{"arch": "repvgg", "num_classes": 300, "norm": "batchnorm", "activation": "leaky_relu", "widths": [64, 128, 256], "optimizer": "soap", "shampoo_beta": 0.99, "eps": 1e-08, "merge_dims": false, "adamw_lr_other_params": 0.0024, "steps": 9000, "weight_decay": 0.3}
Rows from block 5, named by matrix and row number. Rows with one number belong to one channel. Each number is 128 + 32 x the weight over its row's rms, rounded and kept within 0 to 255. All counts start at 0.
# c3: 3x3 conv, stride 2 (model.blocks.5.c3.weight, 256x128x3x3), inputs 0-11, a 3x3 kernel for each
# c1: pointwise conv, stride 2 (model.blocks.5.c1.weight, 256x128x1x1), inputs 0-127
c3.175 [149 172 154 109 127 146 140 117 183  62 102 103  81 144  95 147 152 158 179 127 129 146 106 152 140 132 139 104 131 168 148 131 178 130 131 121 151 154 109 151 121 119 114  91  97 116 100 123 130 148  95 166 104 102 143 138 161 179 122 158 120 117 159 247 149 115 157 133 131 193 123 127 105 118 139 158 131 119 120 148 132 191 194  95 159  86 141 201 186 153 141  82  70 128 100 101 131 181 164  98  76 143 114 148 102 170 142 172]
c1.175 [157 109 153 142 104 120 156 145 161 192  86 119 123  76 138 131  76  98 114 132  78 129 126  26  79 128 154 128 121 105 112 121 122 119  97  95 104 180 138 178  91 112 151 151  77 142 131 143 152 110  84 132 159  31 160 153 153 105 193 102 100 117 135 124 117 105 149 132  82  60 135  74 127 101 154 110 133 155 136 115 126 137  76 100 121  73  86 157 133 106 105 137 130 154  39  97 149 139 114 188 154 114 149 117 132  80 130 115 158 177 135 179 101  89 139 140 125  99 117 114 164 175 148  57 109 136 120 118]
c3.176 [141 138 132 140 113 134  74 172  64 160 142  64  71 153  79  44  39 112 101 109 107 145 116 101 125 116 180 130 115 159 105 157 120 105  75  96 105  67  73  88 156 108  77 102 140 151 138 173  98 142 103  81  99 119  68 121 114 110 147  75 153 140  62 130  69  91 121 110 122 164 153 173  61 106 134  34 218 104  63  76  69 130 125 143 182 127 142 133  64 117 130 146 128  95 131  75  86 120 145 130 208 145 157  99 158 196 152 120]
c1.176 [128  61 101  84  72  94  70  93  62 134  95 177 165 165  95  59 186 177  96 146 120 109 124 160 187 121 110 108 163 127  85  84  92 147 110  52 134 131  74  85 103 112 120 153 140 122 163 124 161 113 146 110 140 138 106 158 138 134 115 130  52 134 137 145 127 151 138 146 161  96  42 114  96 163  85 113 127  60 125 111 107 128 176 116 172 135 131 114  94  77 123 140 130  86  92 128 160 130 149  99  81 128 136 104 130 115 165  58 142 123 114 120 121 108 149 172 107 136 140  80 135 137 124  85  91 151  91 136]
c3.177 [105  97 102 109 105 149 140 153 141  88 110 123 124 150  75  85 118 195 140 112 142 135  95 160 167 187 187 124 105 148 175  98 214 121  69 130 145 122 113  95 125  70 128 140 149 134 171 128 162 128  94 153 113 141 161 136 155 146 132 130 139 167 175 103 135 143  77 111 108 191 138 157 153 115  88 123 135 165  77  88 150 190 162 137 120  81 170 109 146 135 127 147 153 146 120 110 112  82 100 109 137 119 115 122 115 129 118 134]
c1.177 [114 101 177 178 115 142 174 104 143 145 102 117 110 150 120 148  86 147 145 147 147  83  88 181 132 107 104 103 117 138 114 127  81 147 161  63 106  96 145 115 179 197  46 108  99 121 154 154 126 165 175 157 120 189 131 145  30 118  34 144 126 103 130 116 162 131 146 132 199  57  92 138 169 117 135 134 114 127  90 145  76 115 146 124 149 133 127 179 158 101 123 167 170 159 180 132 118  99 120 127 148 104 150 145 157 137 181 114 119  82 140 152 136 130 161 105 149 120 142 156 159 160 133 140 102 169 189 156]
c3.178 [129 138 150 124 138  68  64 102  71 139 116 110 108 145 110 117 156 163 152 158 152 120 122 105 150 179 127 114 105 141 119 134 113 105 121 114 112 108 125 113 172  98 153 153 127 143 190 178 153  81 253 174 219 160 118 161 140 132 144 140 130  90 109 101  76  34 111 132  93 102  77 142 145 158  97 142 146 104 161 119 172 181 172 147 154  75 195 160 139 103 107 116 112  83 154 103 115 147 138 195 147 172 186 110 175  81 148 158]
c1.178 [ 92 133 141 101 115 230 120  59 153 170 111 162 104 131  82  92 149  96 136 119 105  83 100 130 142 150 107 114 123 165 135 116 113 130 142 101  99 138 164 150 107 134  72 126 142 122 104  84 170 135 120 131  84 134 118  81 158  69  90  51 186 155 143  86 102 106  79 123 138 139  84 134 136 131 197 131 130 124 146  89 104 118 161  69 141 107 103 140 138 118 116 126 133 112 109 122  82 156 100 133  55 215 160  89 131 153  93 110 106 150 170  77 134 112 133 131  45 138 107 137  91 136 152 100  78 115  73 110]
c3.179 [131 148  79 155 154  80 136 126 145 110 134 112 164 137 126 139 143 108 173 105 124 104 123 145 149 122 122  52  41  73  90 160  59 145 155  80 129 134 123 123 147 122  99 166 136 167 144  99 183 118 169 165 132 147 106  83 119 120 149 118 181 160 118 129 128 101 126 154 124 117  94 121 141 183 154 138 191  76  97  61  55 133 120 149 115 127 163 143 101 136 100 128 144 120 145 104  65 112 146 103 129 119 140 129 123 105 128 137]
c1.179 [141 166 115  35 125 173 122 113 123 129 118 125  98  93 124 156  60 149 138 102 160  83 141  68  38 122 157  95 171  99  95 110 134  67  67  89 154 140  73 107 108 133 101 112 113 130 167  90 125 114 147 129 157 146 110  71 161 123 135 136 145 113 123 131 122 142 110  66  98  95  90 134 124  95 115 113 121 109 134  95 200 105 117 143  78 134 129 120 133 145 111 151 145  89 115 162 116 119  60  78 112 102  79 113 121  74 104 114  79 102  72 120  84  98 112 110 120  97 165 105  87 150  53  86  90 107 149 103]
c3.180 [123 142 143 105  97 119 141 192 180 108 129  74  97 119  96 118 154  97 163 140 163  77 103 111  97 108 122 117 148 114 103 152  54  67 114 141 121 155 127 136 122 129 139  89 128 126 105  48  87 128 104  83 110 134 121 117  30 189 137 127 192 140 142 167  73  70 106 161  70 145 119 113 144 105 108  92 145 149 130 148 115 185 157 176 133 116 162  84 146 162 191 120 160 197 128 155 135 125 157  97 129 136  71 173 140 103 152 119]
c1.180 [135  94  84  80 116  69 143  88 113 160 166 116  68  95  51 113 143 166 140 130  91 117 130 118 132 204 108 126 109 115 121 109 164 124  82 153 142 131 119 163  33 136  96 118 137 135 100 140 128 104 129  74 139 145  86 144 101 165 140  96 150 140 138 139 104 112  90  99 127 121  93 158  65 120  90  93 108 161 106 165 135 106  88 125 209 137 140 100 116 145 152  74 106  94 106 107  98 147 194 137 181 150 182 159 164 124 166 144 128  71 194 104 129 153 137 146 131 105 120 134 107  64 143 104 102 158  66  94]
c3.181 [128 163 175 169 110 131 134 108 140  87 134 171 120 135 149 145 136 163 114  87  61 103 149  67 116 120 154 140 141 145 138 139 115 186 161 132 131 130  76 128  83 124 144 103 117 157 137 138 128 123 164 215 129 126 117 133 197 128 131 107 100  56 105  77 100  94 118 148 165 153  90 160 114 116 130 157 146  71  90 159 134 146  82 100 164 158 165  45  79 106 165 123 110 145 138 117 148 154 146 154 154 161 151 133 127 123 147 117]
c1.181 [139 144  82 154  86 152  89 106 106 121 167 153 168 130 140  85  85 123 126 112 118 115  83 106 105 155 190 136 145 151 101 106  75 127  93 183 109 135 141 145 127  78 100 159 146  58 143  74 138 172 142 138 102 168  91 142 104 122  99 179 118 148 177  88 147 105  61 133 123 113 137 123 122  52  70 140 133 125 143 124  46 115  81  45 100 127 160 154 112 158 141 131 138  84 169 172 100 129 126 150 121  99  96 163 121 163  63 137 164 147 100  65 116  99 100 164 144 148 140 103 144 161 128 163 116  67 139  86]
c3.182 [171 142 152 167  85 174 164 222 165 121 149 116 102 132  98 104 133 139  86  82  96  91 133 118  96  60 145 167 205 172 171  81 148 166 133 149  70 115  77 163 166 141 150 119 125 163 128 152 116 117 149 196 114 102 119  80 127 108 146  99 111 174 127 145 150 145 108 132 103 108 138 140 183 200 220 233  24 200 150 181 146 173 171 160 152  89 156 139 134 137 108 169  89 139 125  88 127 164 169 126 116 124 125 114 124  92 121 108]
c1.182 [182 115  75 195 129 163 102 127 223 147 123  90  80 110  85 115 121  94 173  63 122 121  98 120 132  63  80 172  79 103 129 138 110 135 121  91 125 140  95  93 198 132 141 126 121  90 121 167 116 125 127 129 152  62 151  78  83 109 151 123 147 124 118 105 119  77 152  73 175 161  66 104  73 125 155 168 119  92 154 163  88  95 141 159 113 187 124  90 121 136 123 136 170 141 119  76 138 126 159 125 132 127  97 149 194 115 144 121 104  98 123 176  87 132 148  92 137 141 128 111 112 128 183 137 138 136 103 181]
c3.183 [202 183 157 166 101 189 125 110 144 119 181 137 125  86 144 115 136 146 174 160 127 133  89 124  97 139 117 157 135 155 134 122 188 101 138  91 185 118 124 159 105 159  77 136 185 134 141 114 128 143 110 139  92  72 129 105 139 123 133 148 148 132 129 113 150 156 150 140 119 136 166 113  92 102  52  98 151 106 130 151 157 144 168 151 154 102 151 166 171 150 131 152 112 113 146 139 153 176 158  97 123 105  73 111 131 108 104 118]
c1.183 [157 140 137 164 145 120 142 142 115 165 152  87  81 111 132 105  81 146 172  99 168 106 149 125 157  83 108 161 107 157 100 100 106 118 103 197 115  86  86 151 116  97 101  75 100  83 110 178  94 129 120  57 153 106  95 188 134  77 153 148 108  75  69 126 124  76 117 106 141 116 126 112 180 134 142 109 145  85 132 108 106  99 104  83  52 116 135 140  87  62  95 145 149 132 105  70 123  78 107 118 104  91 166 100 165 153 143  67 105 117 132 153 143 101 153 164 151 105 169  93 170 135 128  77  75  77 142 151]
c3.184 [163 115 130 141 118 153 197 106  99 131 157  81 106 139 129 102  83 100  85 129 139  77 139  70 103 118 149 139 102 117 126 116 112 141 148 119 151  77 103 111 148  87  80 145  62 140 145 109  96  78 117 164 145 120 141 118 119 110 141 116  99  82 145 124  83 132 125 126 163 149 118 132 166 126 127  80 134 168 139 205 154  88 117  57 127 141 110 159 151 163 144 137 108 163 160 129  62 125  68 106 122 155 125 107  98 142 162 139]
c1.184 [147 102  95 121  84 113 112 143 143 127 137 119 141 147 155 120  98 110 120  40 180 120  91 131 131  93 154 118  58  79  56  68  70  92  77  88 151 132 143 127 117 117 108 114 178 118 145 137 122 158 142 118 127 143 139 146  96 109 169 146 151 152 140 138  86 100 101 100 125 221 124 115 110 141 175 103 110 132 129  94  37 152  92 106  97 109 141 100 128 134 109  78 129 121 190 131  90 188  90 187 105  95  69 104 107 140 134 103 147 138 173 126 128 154 122  45 141 120 188 116 136 117 141 122 189 105 113 139]
c3.185 [155 206 101 109  92 171 173 193 121 127  85  80 141 114 110 110 158 172 109  74 104 147 136  97  86 177 132 122 120 133 140 150 140 120 102 116 120  61 103 146 130 134 146 144 166 135 116  97 135 138 138 127  94 162 113 141  95 129 145 117 127  88  67  77 133  76 120 125 157 135 140 101 125  85 137  98 144 108  65 106 126 167 142 187 197 139 150 123 108 158 127 112 153 162 141 146 100  90 137 130  89 108 110 105 134  81  99 166]
c1.185 [162 118 108 119 141 118  91 116  76 174 145 103 170 115 127  75 183 115  99 155  94 136  98 133 168 168 153  76 110 122 213 171 131 104  93 132 139 120 134 145 124  25 145 164 124  96  99 118 134  76 109 101  72 180 143 105  96  75  78  88 113  97 102 137 149 150  97  99  89 139 177 175 133 208  97  54 106 124 152 159 139 100  98 160 118 104 159 139  74 109 118  95  97  77 122 149 157 120  81 110 141 104  67 106 132 126 103 129 108 110 124 115 176 138  88  97 117 106 109 115 126 157  92 137 150 125  89 140]
c3.186 [117 122 108 100 171 156 134 149 131  80 106 127 146 122 143 138 184 163 125  54  99  90 176 145 156 161 118  79 101 106 137 165 111 106 119 107 152 106 105 156 133 154 156 129 126 136 115  98 144 124 127 131 138 176 147 177 116 131  95 170 111  99 115  88 106 112 152 133 155 141 140 160 192 167 141 154 105 159 121 101 134 114  72  96 113 182 124 144  88 112 138 109 124 108 132  99  92  98  89  90 106 164 126 131  99 124  92  72]
c1.186 [133 143 124 106 140 124 158 166 146 116  76  95  70 177 161 116 110  97  82 152  72 146 130  95 130 153  94 131  92 125 154 149 105 120 151  51  93 176 170 174 112  99 131 174 108 131 130 133 132 152  96 137 119  76 132 164  99 190  88  82  86 116 116 202 130 136 134 158  77 154 161 150 165  75  62 158 128 149 138 132 106 169 183 117 153 138 144 111 119 141 130 151 148 170 108 130 124  94 108  92 166 108 101 127 201  87 121 196 117 143 160 143 139 103 120 109 150  90 104  94 128  97 142 169 196  52 137  90]
c3.187 [205 143 123 118 148 144 146 102 123 151  87 168 119 110 140 142 106 115 157 182 164 169  83 162 127 145 106 120 131  90 117 129 160 130 116  70 144 159 128 171 109 100 187 135 146 139 112 106 145 133 119 115  97  88 144 174  79  76 128 140  97 118 173 186 178 171 113 119 135 168 153 112 155  88 107 143 132 122 132 116  92 115  97 128 139  84 155 157 144 212 111 135 132 124 100 140 116 147 185 159  99 165 112 142 113  73  99  91]
c1.187 [125  88 166 144 158 106 111 127 130 127  99  85 118 139 110  88 113  96 110 134 125 166 121 156 115  98  88 171 171 140 107 128 182  53 151 109  68 193 164  63 137  87 150  97 108 115 123 142 160 158 161  83  96 162 164  82 152  66 169 161 130 172  96 132 126  67 144 106 127  85 105 105 145 122  77 113 119 101 144 119  11 147  99 123  79 123 157  89 162 143 118  91 167 141 146 109 108 142  94 178 126 110 143 172 104  85 140  88 136 133 139  89 157  97 114 130 137  90 139 145  75  89 105  93 136 103 173 163]
c3.188 [143 166  99 166 139 106 139 108 155 173 168  96 152 102 111 132 154  89 150 133 132 121 131 137 101 151 131 148 159 134 109 123 145 104 114  75 180 164 169 128 128 168  59  89 145 171 124 144 138 103 144 100 144 108 169 146 100 157 124 110 178 108 130 115 186 158 174 104 114 169 167 145 108 119 128 165 121 126  73 144 160 175 117  55  87 164  93 112  91 123 159 121 166 150 141 124  89  69  58  81 114  43 129 136  92 127 160 115]
c1.188 [142 149 123 139 160 122 156 173 122  95 124 100 119 168 142 108 123  96 124 131 206 139 121 105  89  72 111  38  91 128 143 125 129  85  58  86 145 134 131 145 108  75 153 134 146 130  91 123 147 113 176 130 211  63 117  88 140 169 121 146 121  37 113  98 135 119 202 133 100 146 119 112 103 132 107 118 100 122 115 150 107 149 145 133 117 129 165  48 129  81 166 103 129 126  45 142 113 164 127  89 142  87 150  91 124 135  93 100 112 110  72 122 113 177  91  84 142 143  87  96 106 116 125  90 115 106  76 148]
c3.189 [ 36  51 132  87 142  94  92 111  67 136 214 128 161  94 162 193 180 198  91  87 144  85 140 135 134  94 134 134 108  79 109 156 128  61  83 124  28 115  99 102 155  89  97 118 154 121 152 122 177 138  92 156 177 106  78 130 161 138 141 107 124 119 124 138 174 153 146 132 168  58  65 168 163 138 176 146 125 148 107 111 131 135 102 124  87 134 128 115 107 114 110 186 106 144 134  91 111 112 122  81 116 140  91 146 100 115 127 132]
c1.189 [ 51 200  91  68  57 169  93 128 140 124 139 112 111 133 121  89  39 129 118  67  97 146 114  72 147  99 177  72  47 140 161 106 123 149 125 118 143  89 113  96 111 160 128 139 157 153 189  92 119 166 128 129 152 132 101 143 126 112 163  82 132 120 164  92 155  83  71  89 163 154 103 154 112 161 151 155 118 173 160 150 166 117 120 151 125 109 172 197 108 133 143 130 158 130 132  86 110 107  95  97 136 158 133 150 120  95 106 114 144 124 145 161 147 111 126 129 106  90 150 166 140 142  91 186 138 186  95  92]
c3.190 [ 99 120 106 113 148 119 115 152 153 160 183 150 198  72 142 167  97 138 134 150 125 122 134 145  97 150 110 101 125 117 110 113 117  80 135 132 170 117 134  75 137 103 122 102  79 210 191 151 144 129 107 132  99 101 143 148 161 118  83 167 132 149 124  69 112 132  78 159  76 149 125 110 119 131 126 112 152 101  97 113  91 131 162 153 177 109 126 149 175 161  84 114 134  73 127 106  80 116 144 159 102 155  98 128 103 121 145 131]
c1.190 [105 181 161  91  97 154 154  90 118 164  73 124 127 152 105 127 108 114 142 145 135 104 151 132 125 185 131  98 229 146  59 171 124 132  72 110 163 117 132  81 133  87 108  59 175 151  55 103 192 132 109 128  86 130 114 141 207 118 140 123  85 131 129 130 106 113 142 112 117 136 186 126 122 136 121 111 195 141 127 181 118 118  99 120 113 139 121 136 185 191 107 135 111 123  98 165 167  65 160 117 170 113 151 132 122 155 132 153 125 181 104 165  87  73 139 164 110 113 108 145 142 108 190  92 138 140  91 126]
c3.191 [153 113 104 163  93 110 171 107 142 103 123 155  99 171 133 105 163 178 105 122  41 125 159  80 128 117 157 159  71 101 124 168  97 109 143 136 145 130 149 157 102 136  98 182 144  77 127 108 139 138 130 152 137 140 171 150 188 142 107 136 137 152 131 110  72 123  89 188 121  55 115  92 170 131 143 164  87 161 160 203 157 157 146 128 174  93 180 216 189 194 116 131  76 159 155 129 109 100  80 120 140 125  92 156  81 114  82 112]
c1.191 [ 97 147  92 108 160 133 151  65 175 209 112  81 188  94  65 106 119 124 100 120  68 140  82 128 139 193 140 152  79 190 137  98  90 110 120 118  71  94 126 123 182 117 134  71 112 120 138 155 102 146 136  72  85  95 127 140 151 117 148 162 131 121  95  54 150  79 120 130 100 101 138 126 159 109 102 150  88 142 162 181 102  71 175 112 119 121 110 159 137 122 116 125 166  91 154 152 166 115 137 130 145 127 105 149 154 178 145 147 167  67 154  85  65 151 110 114 111 124 122 143 132  98 117 167 144  64 107  99]
c3.192 [101  80 122 117 133 143 134 193 132  80 101 127 140 122 137 165 174 178 108  74  56 114 124 122 190 138 179  73 122 137  88 122  58 139 137 152  94 159 100  95 165 108 138 158 141 187 167 138 129 105 103  78 130 147 152 114 110 116 142 150 106  92 128 119 117 100  99 164 186  86 109  54 109  78  99 130 129  90 111 140 171  96 153 123 175 122 101 200 109 162  60 166 132 139 161 108 167 104 105 121 137  83 114 154 115 111 160 105]
c1.192 [114 147 119  76 136 110 112 110  96 128 133 112 122 121  79 162  98  66 139  97  94 113  98 103 133 128  80 151  62  96 132 135 120 159 128 121 110 108 133 137 133 101 171 128  89 193 121  81  88 154  96 134 154  86  79 164  93 108 134 138  79 117 182  97 143 102 123 146 111 137 129  93  82 142 100 187 131 118 165 137 113 115 172 124 103 172  87 115  86 131 112 163 145 120 124  93 150  86 193 196 224 178 120 153 113 160 202 134  75 150 164 171 199  81 168 138 169 107 159 158 135 121 117 160 152 115 144 138]
c3.193 [120 129 165 101 121 136 181 113 139 173 143 127 140 135 169 155 159 147 136 153 130 127 126 119  97 114 148 122 114 128 110 152  89 122  70  70 175 177 123 218  79 186  98 141 133  91 101  77 150 125 109  93 100 108 122 140  82 104 112 152 164 125 131 112  51  86 139 160 102 152 169 137 152 128 154 177 135 164 150 178 159  78  98 137 100 137 143 162 138 146 115 185  90 118 109 139  81  79 136 127 165 191 146  70 135 108 130 148]
c1.193 [118 188 116  88 187 103 136 146 185 107 120 155 182 207 141 136 142 204 150 116 141 138  54 155 150 171 123 136  63 168  57 171 131 155 123 126 165 124 149  99 141 171  86  97 183 126  94 178 131 102 150 167  96 106 107 155 110 121 147 145 163 116 142 119 118 147 130 134 119 102 149  66 123 107 180 153 107  91 140 144 124  92 139 129 152 140 116  93  95 152 151 126 100 143 142 141 173  96 169 130 118 160 106  71 129 176 131 118 136 116 131 202 158 145 189  82 172 149 141  34 146 124 122 158 117 131 133 115]
c3.194 [176 181 128 106 100 130 152 142 122 133 143 157 143 108 114 154 116 108 116 138 134 119 105 137 160 118 122 166 122 189 114 134 209 109 116  96 192 158 165 127  99 156 173 185 138 144 155 181 128 113 147 133 127  85 131 153 149 132 146 150 132  92  81 131 142 120 131 148  97 100  87  83 146 143 114 133 127 158 159 145 128 193  78 128 132 144 105 117 135 141 113 163 109  85 127 127  77  69  50 113  95 182 171 157 143 123 132 138]
c1.194 [143 126 126 137 178 138 140  80 134 116  83 174  99  73 117  80 168 151 131 132 136 146 159 144 124  92 112 207 175 106 121  77  94  92 137 185  54 159 100 125  82 101  95 144  85  81 128 138 122 156 150 104 107 117 122 162 116 131 119 143 131 205 135 189  95  82  82 127 149 122 106 138  93 138 185 202 129 125 148 192 106 108 178 160 131 122  94 114  81 173 134 112 146  98 149 128  69 161 177 125 154 154  79  89 128 115 114 153 114  93 111 119 120 116 198  98 159 115 115 109 169  65 114 109  98 145 125 112]
c3.195 [144 122 140 141 128 116 102 105  70 124 104 129 141 141 101  89  72 101 136 204 147 144 102 133 138 156 193 162 184  99 183 101 147 152 112  94  84  73 107 152 133 134 125 176 154 161 145 128 168 107 184 129 152 122 164 147 174 164 105 148  85 106 156 107 126 136 137 155 115 152 111  93 122 110 128 135 123  64 131 142 174  81 162 100  58 136 109 174 162 128  98 123 120 118 138 144 168 149 112  94 140  91 140 129 118 145 184 147]
c1.195 [104 101 180 141 151 173 150 127 101 121 122 141 117 148 139 175 122  77 173 178 108 118 179 149 149 206 148 137  97 124 134 128 138 136 149 144 112 138  95 124  74 101  78 178 140 131 136 153 104  70 134 139  94 137  92 125 195  83  97 155  89 144 135 130 125 102 137  97 139 113 129 113 207  88  91 134  39 129 116 133 117 117 140 203 155 129 124 135 120 103 134 198 118 126 179 131  85 173 139 141 129 188 136 107 176  95 123 130 166  72 128  89 115 119 106 127 103 174 145 152  93  76 132 128 196 158 155  52]
c3.196 [ 81  74  65  82 211  70  50  44  80  77 108 112 103 142 102 108 126 133 113 157 182 145  93 147 174 139 153 106 178 113 128 111 152 146 109 169 116 136 102 120 145 116 101  87 125 176 110 157 128 118 139 163 129 136 179 178 130 151 117 156 106 112 146 140 126  84  92 171 160 104 153  71 118 138  93 127 142 141 112 114 164 125 138 143 142  92 163 132 105 132 117 127 127 120 175  92 142 111 143  62  71  92 120 171 133 116 144 102]
c1.196 [ 39  81 169 121 116 122 136 106 143 160 118  98  99 113 136  75  76 119 119 105 134 102  79 140  87 150 134 159 128 131 135  79 112  78 102 150 118 121 138 128 108 114 159 156 105 120 136 138 136 121 122 101 170  95 121  73 123 161 154 171 142 102 140 178 144 114 103 126  94  91 102 111  88 133  81  56 123  51 163  71 153 117 127  84 117 186 161 169 162 114 130 192 116 116  90 106  92  99 130 141 130 107 147 129  91  72  81 160 103 142 198 172  99  77 148 109 169 113  80 118  88 127  72 150 164 119  68 100]
c3.197 [150 140 112 120 115 148  70 143 177 119 112 173 120 122 106 110 116 167 161 165 142 102 120 143 115 149 125  76 157 151  78 104 158 111  99 139 100  98  97 105 148  88 124 126 132 132 107  87 123 108 134 153 132 160 148 106 138 198 100  79  83 100 146 145 119 104 132 147 139 112  92 103 138 145 141 138 117 121 151 103 107  87  80  98 138 115 157 141 166 163  67 121 166  55 142 194  93 163 137 193  75 101 165 105 113 160 104 119]
c1.197 [143 122 163 120  97 139 111 127 127 131 120 106  77 146  93 102 116 132 103 163 122 111 121 149 131 153 134  81 171 124 155 135  89  98 144 111 105  77 114 116  75 139 122 107 106 120 116  87 196  80 110 142 193 133 179 115  78 133 127 181  48  87 115 141  86 105 186  89 150  86  84 130 153 116 174 122 141 139 175  64  83  95 100 197 137 138 137  46 112  81 102  69 141 118 138 117 131 152  82 133 138 179 129 123 173 132 138 120 159 120 155 144  92 162 153 199 123 120 130 166  93 191 129 163  99 118 177  90]
c3.198 [ 67  82  90  92 131 106 110 123 111 133 184 150 136 129 130  82 102  92 170 163 167 179 110  68  86  89  71 120 129 132 136  89 113 194 193 142 141 128 126 128 123 121 134 139 145 146  98 126 159 117  77 140 135 142 153 117 121 133 119 141 101 138 147  68 117 110 167 116 161  85 124 141 149 153 125 143 120 150 131 107 141 128 111 108 136 166 130  94 105 134 109 128 155  98 158 119  71 133 125  68 130 128  96 111 166 139 136 175]
c1.198 [ 77 134 110 133 160 110 129 154 158 106 112 156  90 124  65 141 110 124  98 174 112 113 139 172 115 137 127 119  65 173 111 148  92 147  99 163 102 170 112 145 119 127  98  93 125 126 112 108 122 140 127 155 138  78 152 138 183  94 125 169 102 104 121 183  85 130 197 112  90 103  84  67 144 144  95 123 129 124 118  99 154 113 176 113 130 118  97 133 137  27 111 123 126 132 132 170 120 195 172 145  59 125  69 147 188  98 112 142 125 140 147  75 175  85  96  81 100 157  75 101  68 197 151 108 149 115 128 162]
c3.199 [ 94 163 157 113 138 125 136 127 172 160 127 167 130 139 111 129 155 102 188  89 140 135  77 152 123 166 135 110  88  46  93 131 132 166 152 119 203 142 183 187  72 184 148 167 122 145 112 173 121 115 159  87 150 134 120 184 221 105 100 182  80 103 119  97 101 106 127 151 140 149 130  87 142 122 155  91 124 127  75 130 120 116 126  88 134 117 155 138 127 178 137 166 166 111 114 100 160 152 109  98 167 149 116 147  99 115  93 105]
c1.199 [142 148 125  93 162 157 141  94  86 143 156 128 148  94  80 133 121 103 157  85 148 133 136 135  93  77  85 139 102 122 129  68  90 112 124 193 124 120 105  96  74 155 116 133 110 157 131  93 157 168 129 154 174 114  73 127 155 109 150 136 122 110 108 107 152 133 150 113 170 129 139 115  89  94 141  65 117 145  92  29  34 109 131 136 180 152 200 142  73 147 115  78  94 142 104 133 183 131 131 118 116 168 117 105 159  90 138 128 172 161 120  94 109 165  77 177  96 113 119  90  59 118 128 145 104 180 124 175]
c3.200 [133 171 132 123 129 174  91 149 146 153 151 158 125 108 173 121 125 167  95 102 132 112 132  98  73 115  94 120  98 112 104 102 105 156 151 163  65 125  78 121 161  83 101  90  95  85 105  79 141 142 125 117 121 155 139  89 133 177 106 133 213 164 133  47 102  79 146 114 163 164 185 135 102 161 169 157  86 135  98 111 134 149 147 165 188  74 150 152 148 189 134 120 108 134 149 171 148 179 183  93  96 128 129 151  75  84 124 133]
c1.200 [149 166  85 116  92 148 150 153 142 175 135 105  95 142 202  82 103 104 138 122 135 161 110 103 129 143 146 173 142 116  30 154 177 118 180 158 136 138 126 161 147 120 123 123  65 131 112  83  74 140 101 127 125 122 185 135 130 125 191 117  88 140 102  84 175  55 143  99 150  79 128  65 116 113 157  69 187 113 157  99 176 169 149 131  65 108 128 122 121  77 134 130 126  82 161 181  92  92 136 105 156 108 111 203 160 125 136 130 170  98 122 127  90  77 120 111 141 159 112 139 138 129 144 126 162 151 126 160]
c3.201 [188 156 123 100 154 122 116 114 123 148 146 178 157 108 163 158 151  88 129 143 151 101 135 120  70  80  90 155 112  58 115 123 111 145 145 134 106 121 154 123 111 106  97 115 108 142 154 196 104  99 194 132  76 100 140 160 121 122 140 135 111 130 122 176 103 118 160  90 103 134 120 122 118 142 150 104 103 141 123 127 105 116  89 140  79 151 104  97 114 129  83  98 126  73 149  22  97 142  56 126  86  76 114 122 137 105 127 104]
c1.201 [136 185 109  89 108 134 130 100 117 106  40  97  99 175  63 138 150 116 207 153  94 161 116 141  71  93 162 116 114  78 151 158  86 103 154 107 102 158  93 106  92 125 112 135  97 146 117  99 110 127 196 111 151 117 196 133  97 135 138  94 156 132 118 149 144 103  84 168 112 108 128 123 102 141 130  81 125 152 108 118 146 172 122 105 142  93 112 114 141 161 118  81 102 163 101 166  68  99 104 126 124 156 152  89 140  90 157 136 155  83 146 215 141 161 159 119 114 123 122  84 127 249 114 150 122 131 105 137]
c3.202 [137 134  50 128  97 160 193 138 207 152 127 152 199 148 151 129  97  95 108 174 176 161 120 135  98 102 164 116 128 144  94 153 118 103 170 175 129 135 103 116 166  74 116 125 136 128  89  80 134 135 148 137 103 146 142 132 119 105 145 107 161  91  96  80 120 148 122 133 127 143 103 105 173 190 155 127  98 150 174 168 121  77 110  67  84 126 103 122 120 147 105 175 130 131 148  98  70  58  66  78 108 112  82 155 137  96 170 151]
c1.202 [144 153 146 118 107 118  91 115 159  85 102 106  57  76 134 170 170 139 124 142 137  65 114 150 125 146  77 122  81 138 174 141  86 130 129  83 141  85  82 130 116 111 162 152 149  81 119 128 171 131 201 129 180 101  75  38 170 141  73 136 180 176 152 120 142  80 146 111 153 129 134 158 113  86 165 136  93 155  58 156 135 143 101 105 114 204 137 134 168 153 100  80 148 118 128  80 148 125 101 119 175 161  98  99  75 151 117 120 142 116 134  88 127 129  93 148 149 117 104 131  87 134  85 128 115 118 109  62]
c3.203 [201 163 151 203  86 173 204 162 102 103 141 180 159 101 156 164 121 110 119 105 147 123 116 148 125  97  91 149 149 166 149 129 102 110  96 136 178 122 127 136 171  89  94  65  82  81 115 108 167 107 111 176 102  90  63 108 100 118 140  99  97 129 157 185 187 175 158 149 112 175 130 188 116 108 121 108 134 152  56 113  82 136  96 122 122 159  99 137  75  87  85 123 133 127 103 123 196 196 116 136 125 137 158 114 117 120 133 126]
c1.203 [206 155  87 128  94 117  86 186  94 109 141 150 155  70 189 162  73  39 131 143 100 140  92  89 122 150 168 143 150 139  90 145 170 128  98 132 124 141 167  21 143 117 111 156  83 124 134 119 155 112 151 100 104 119 104  95 130 140 132 106 136 139 133  68 185 102 121 132  78 117 154 104  88  94 155 187 101  75 100 161 105 139 123 134 160 140  74 136  95 171  77 149 103 134 120 109 127 110  88  96 119 116 154  99 115  95  99 125  86 116  83 150 128 176 111 142  82 100 105 153 132 142 167 142  85 163 124  81]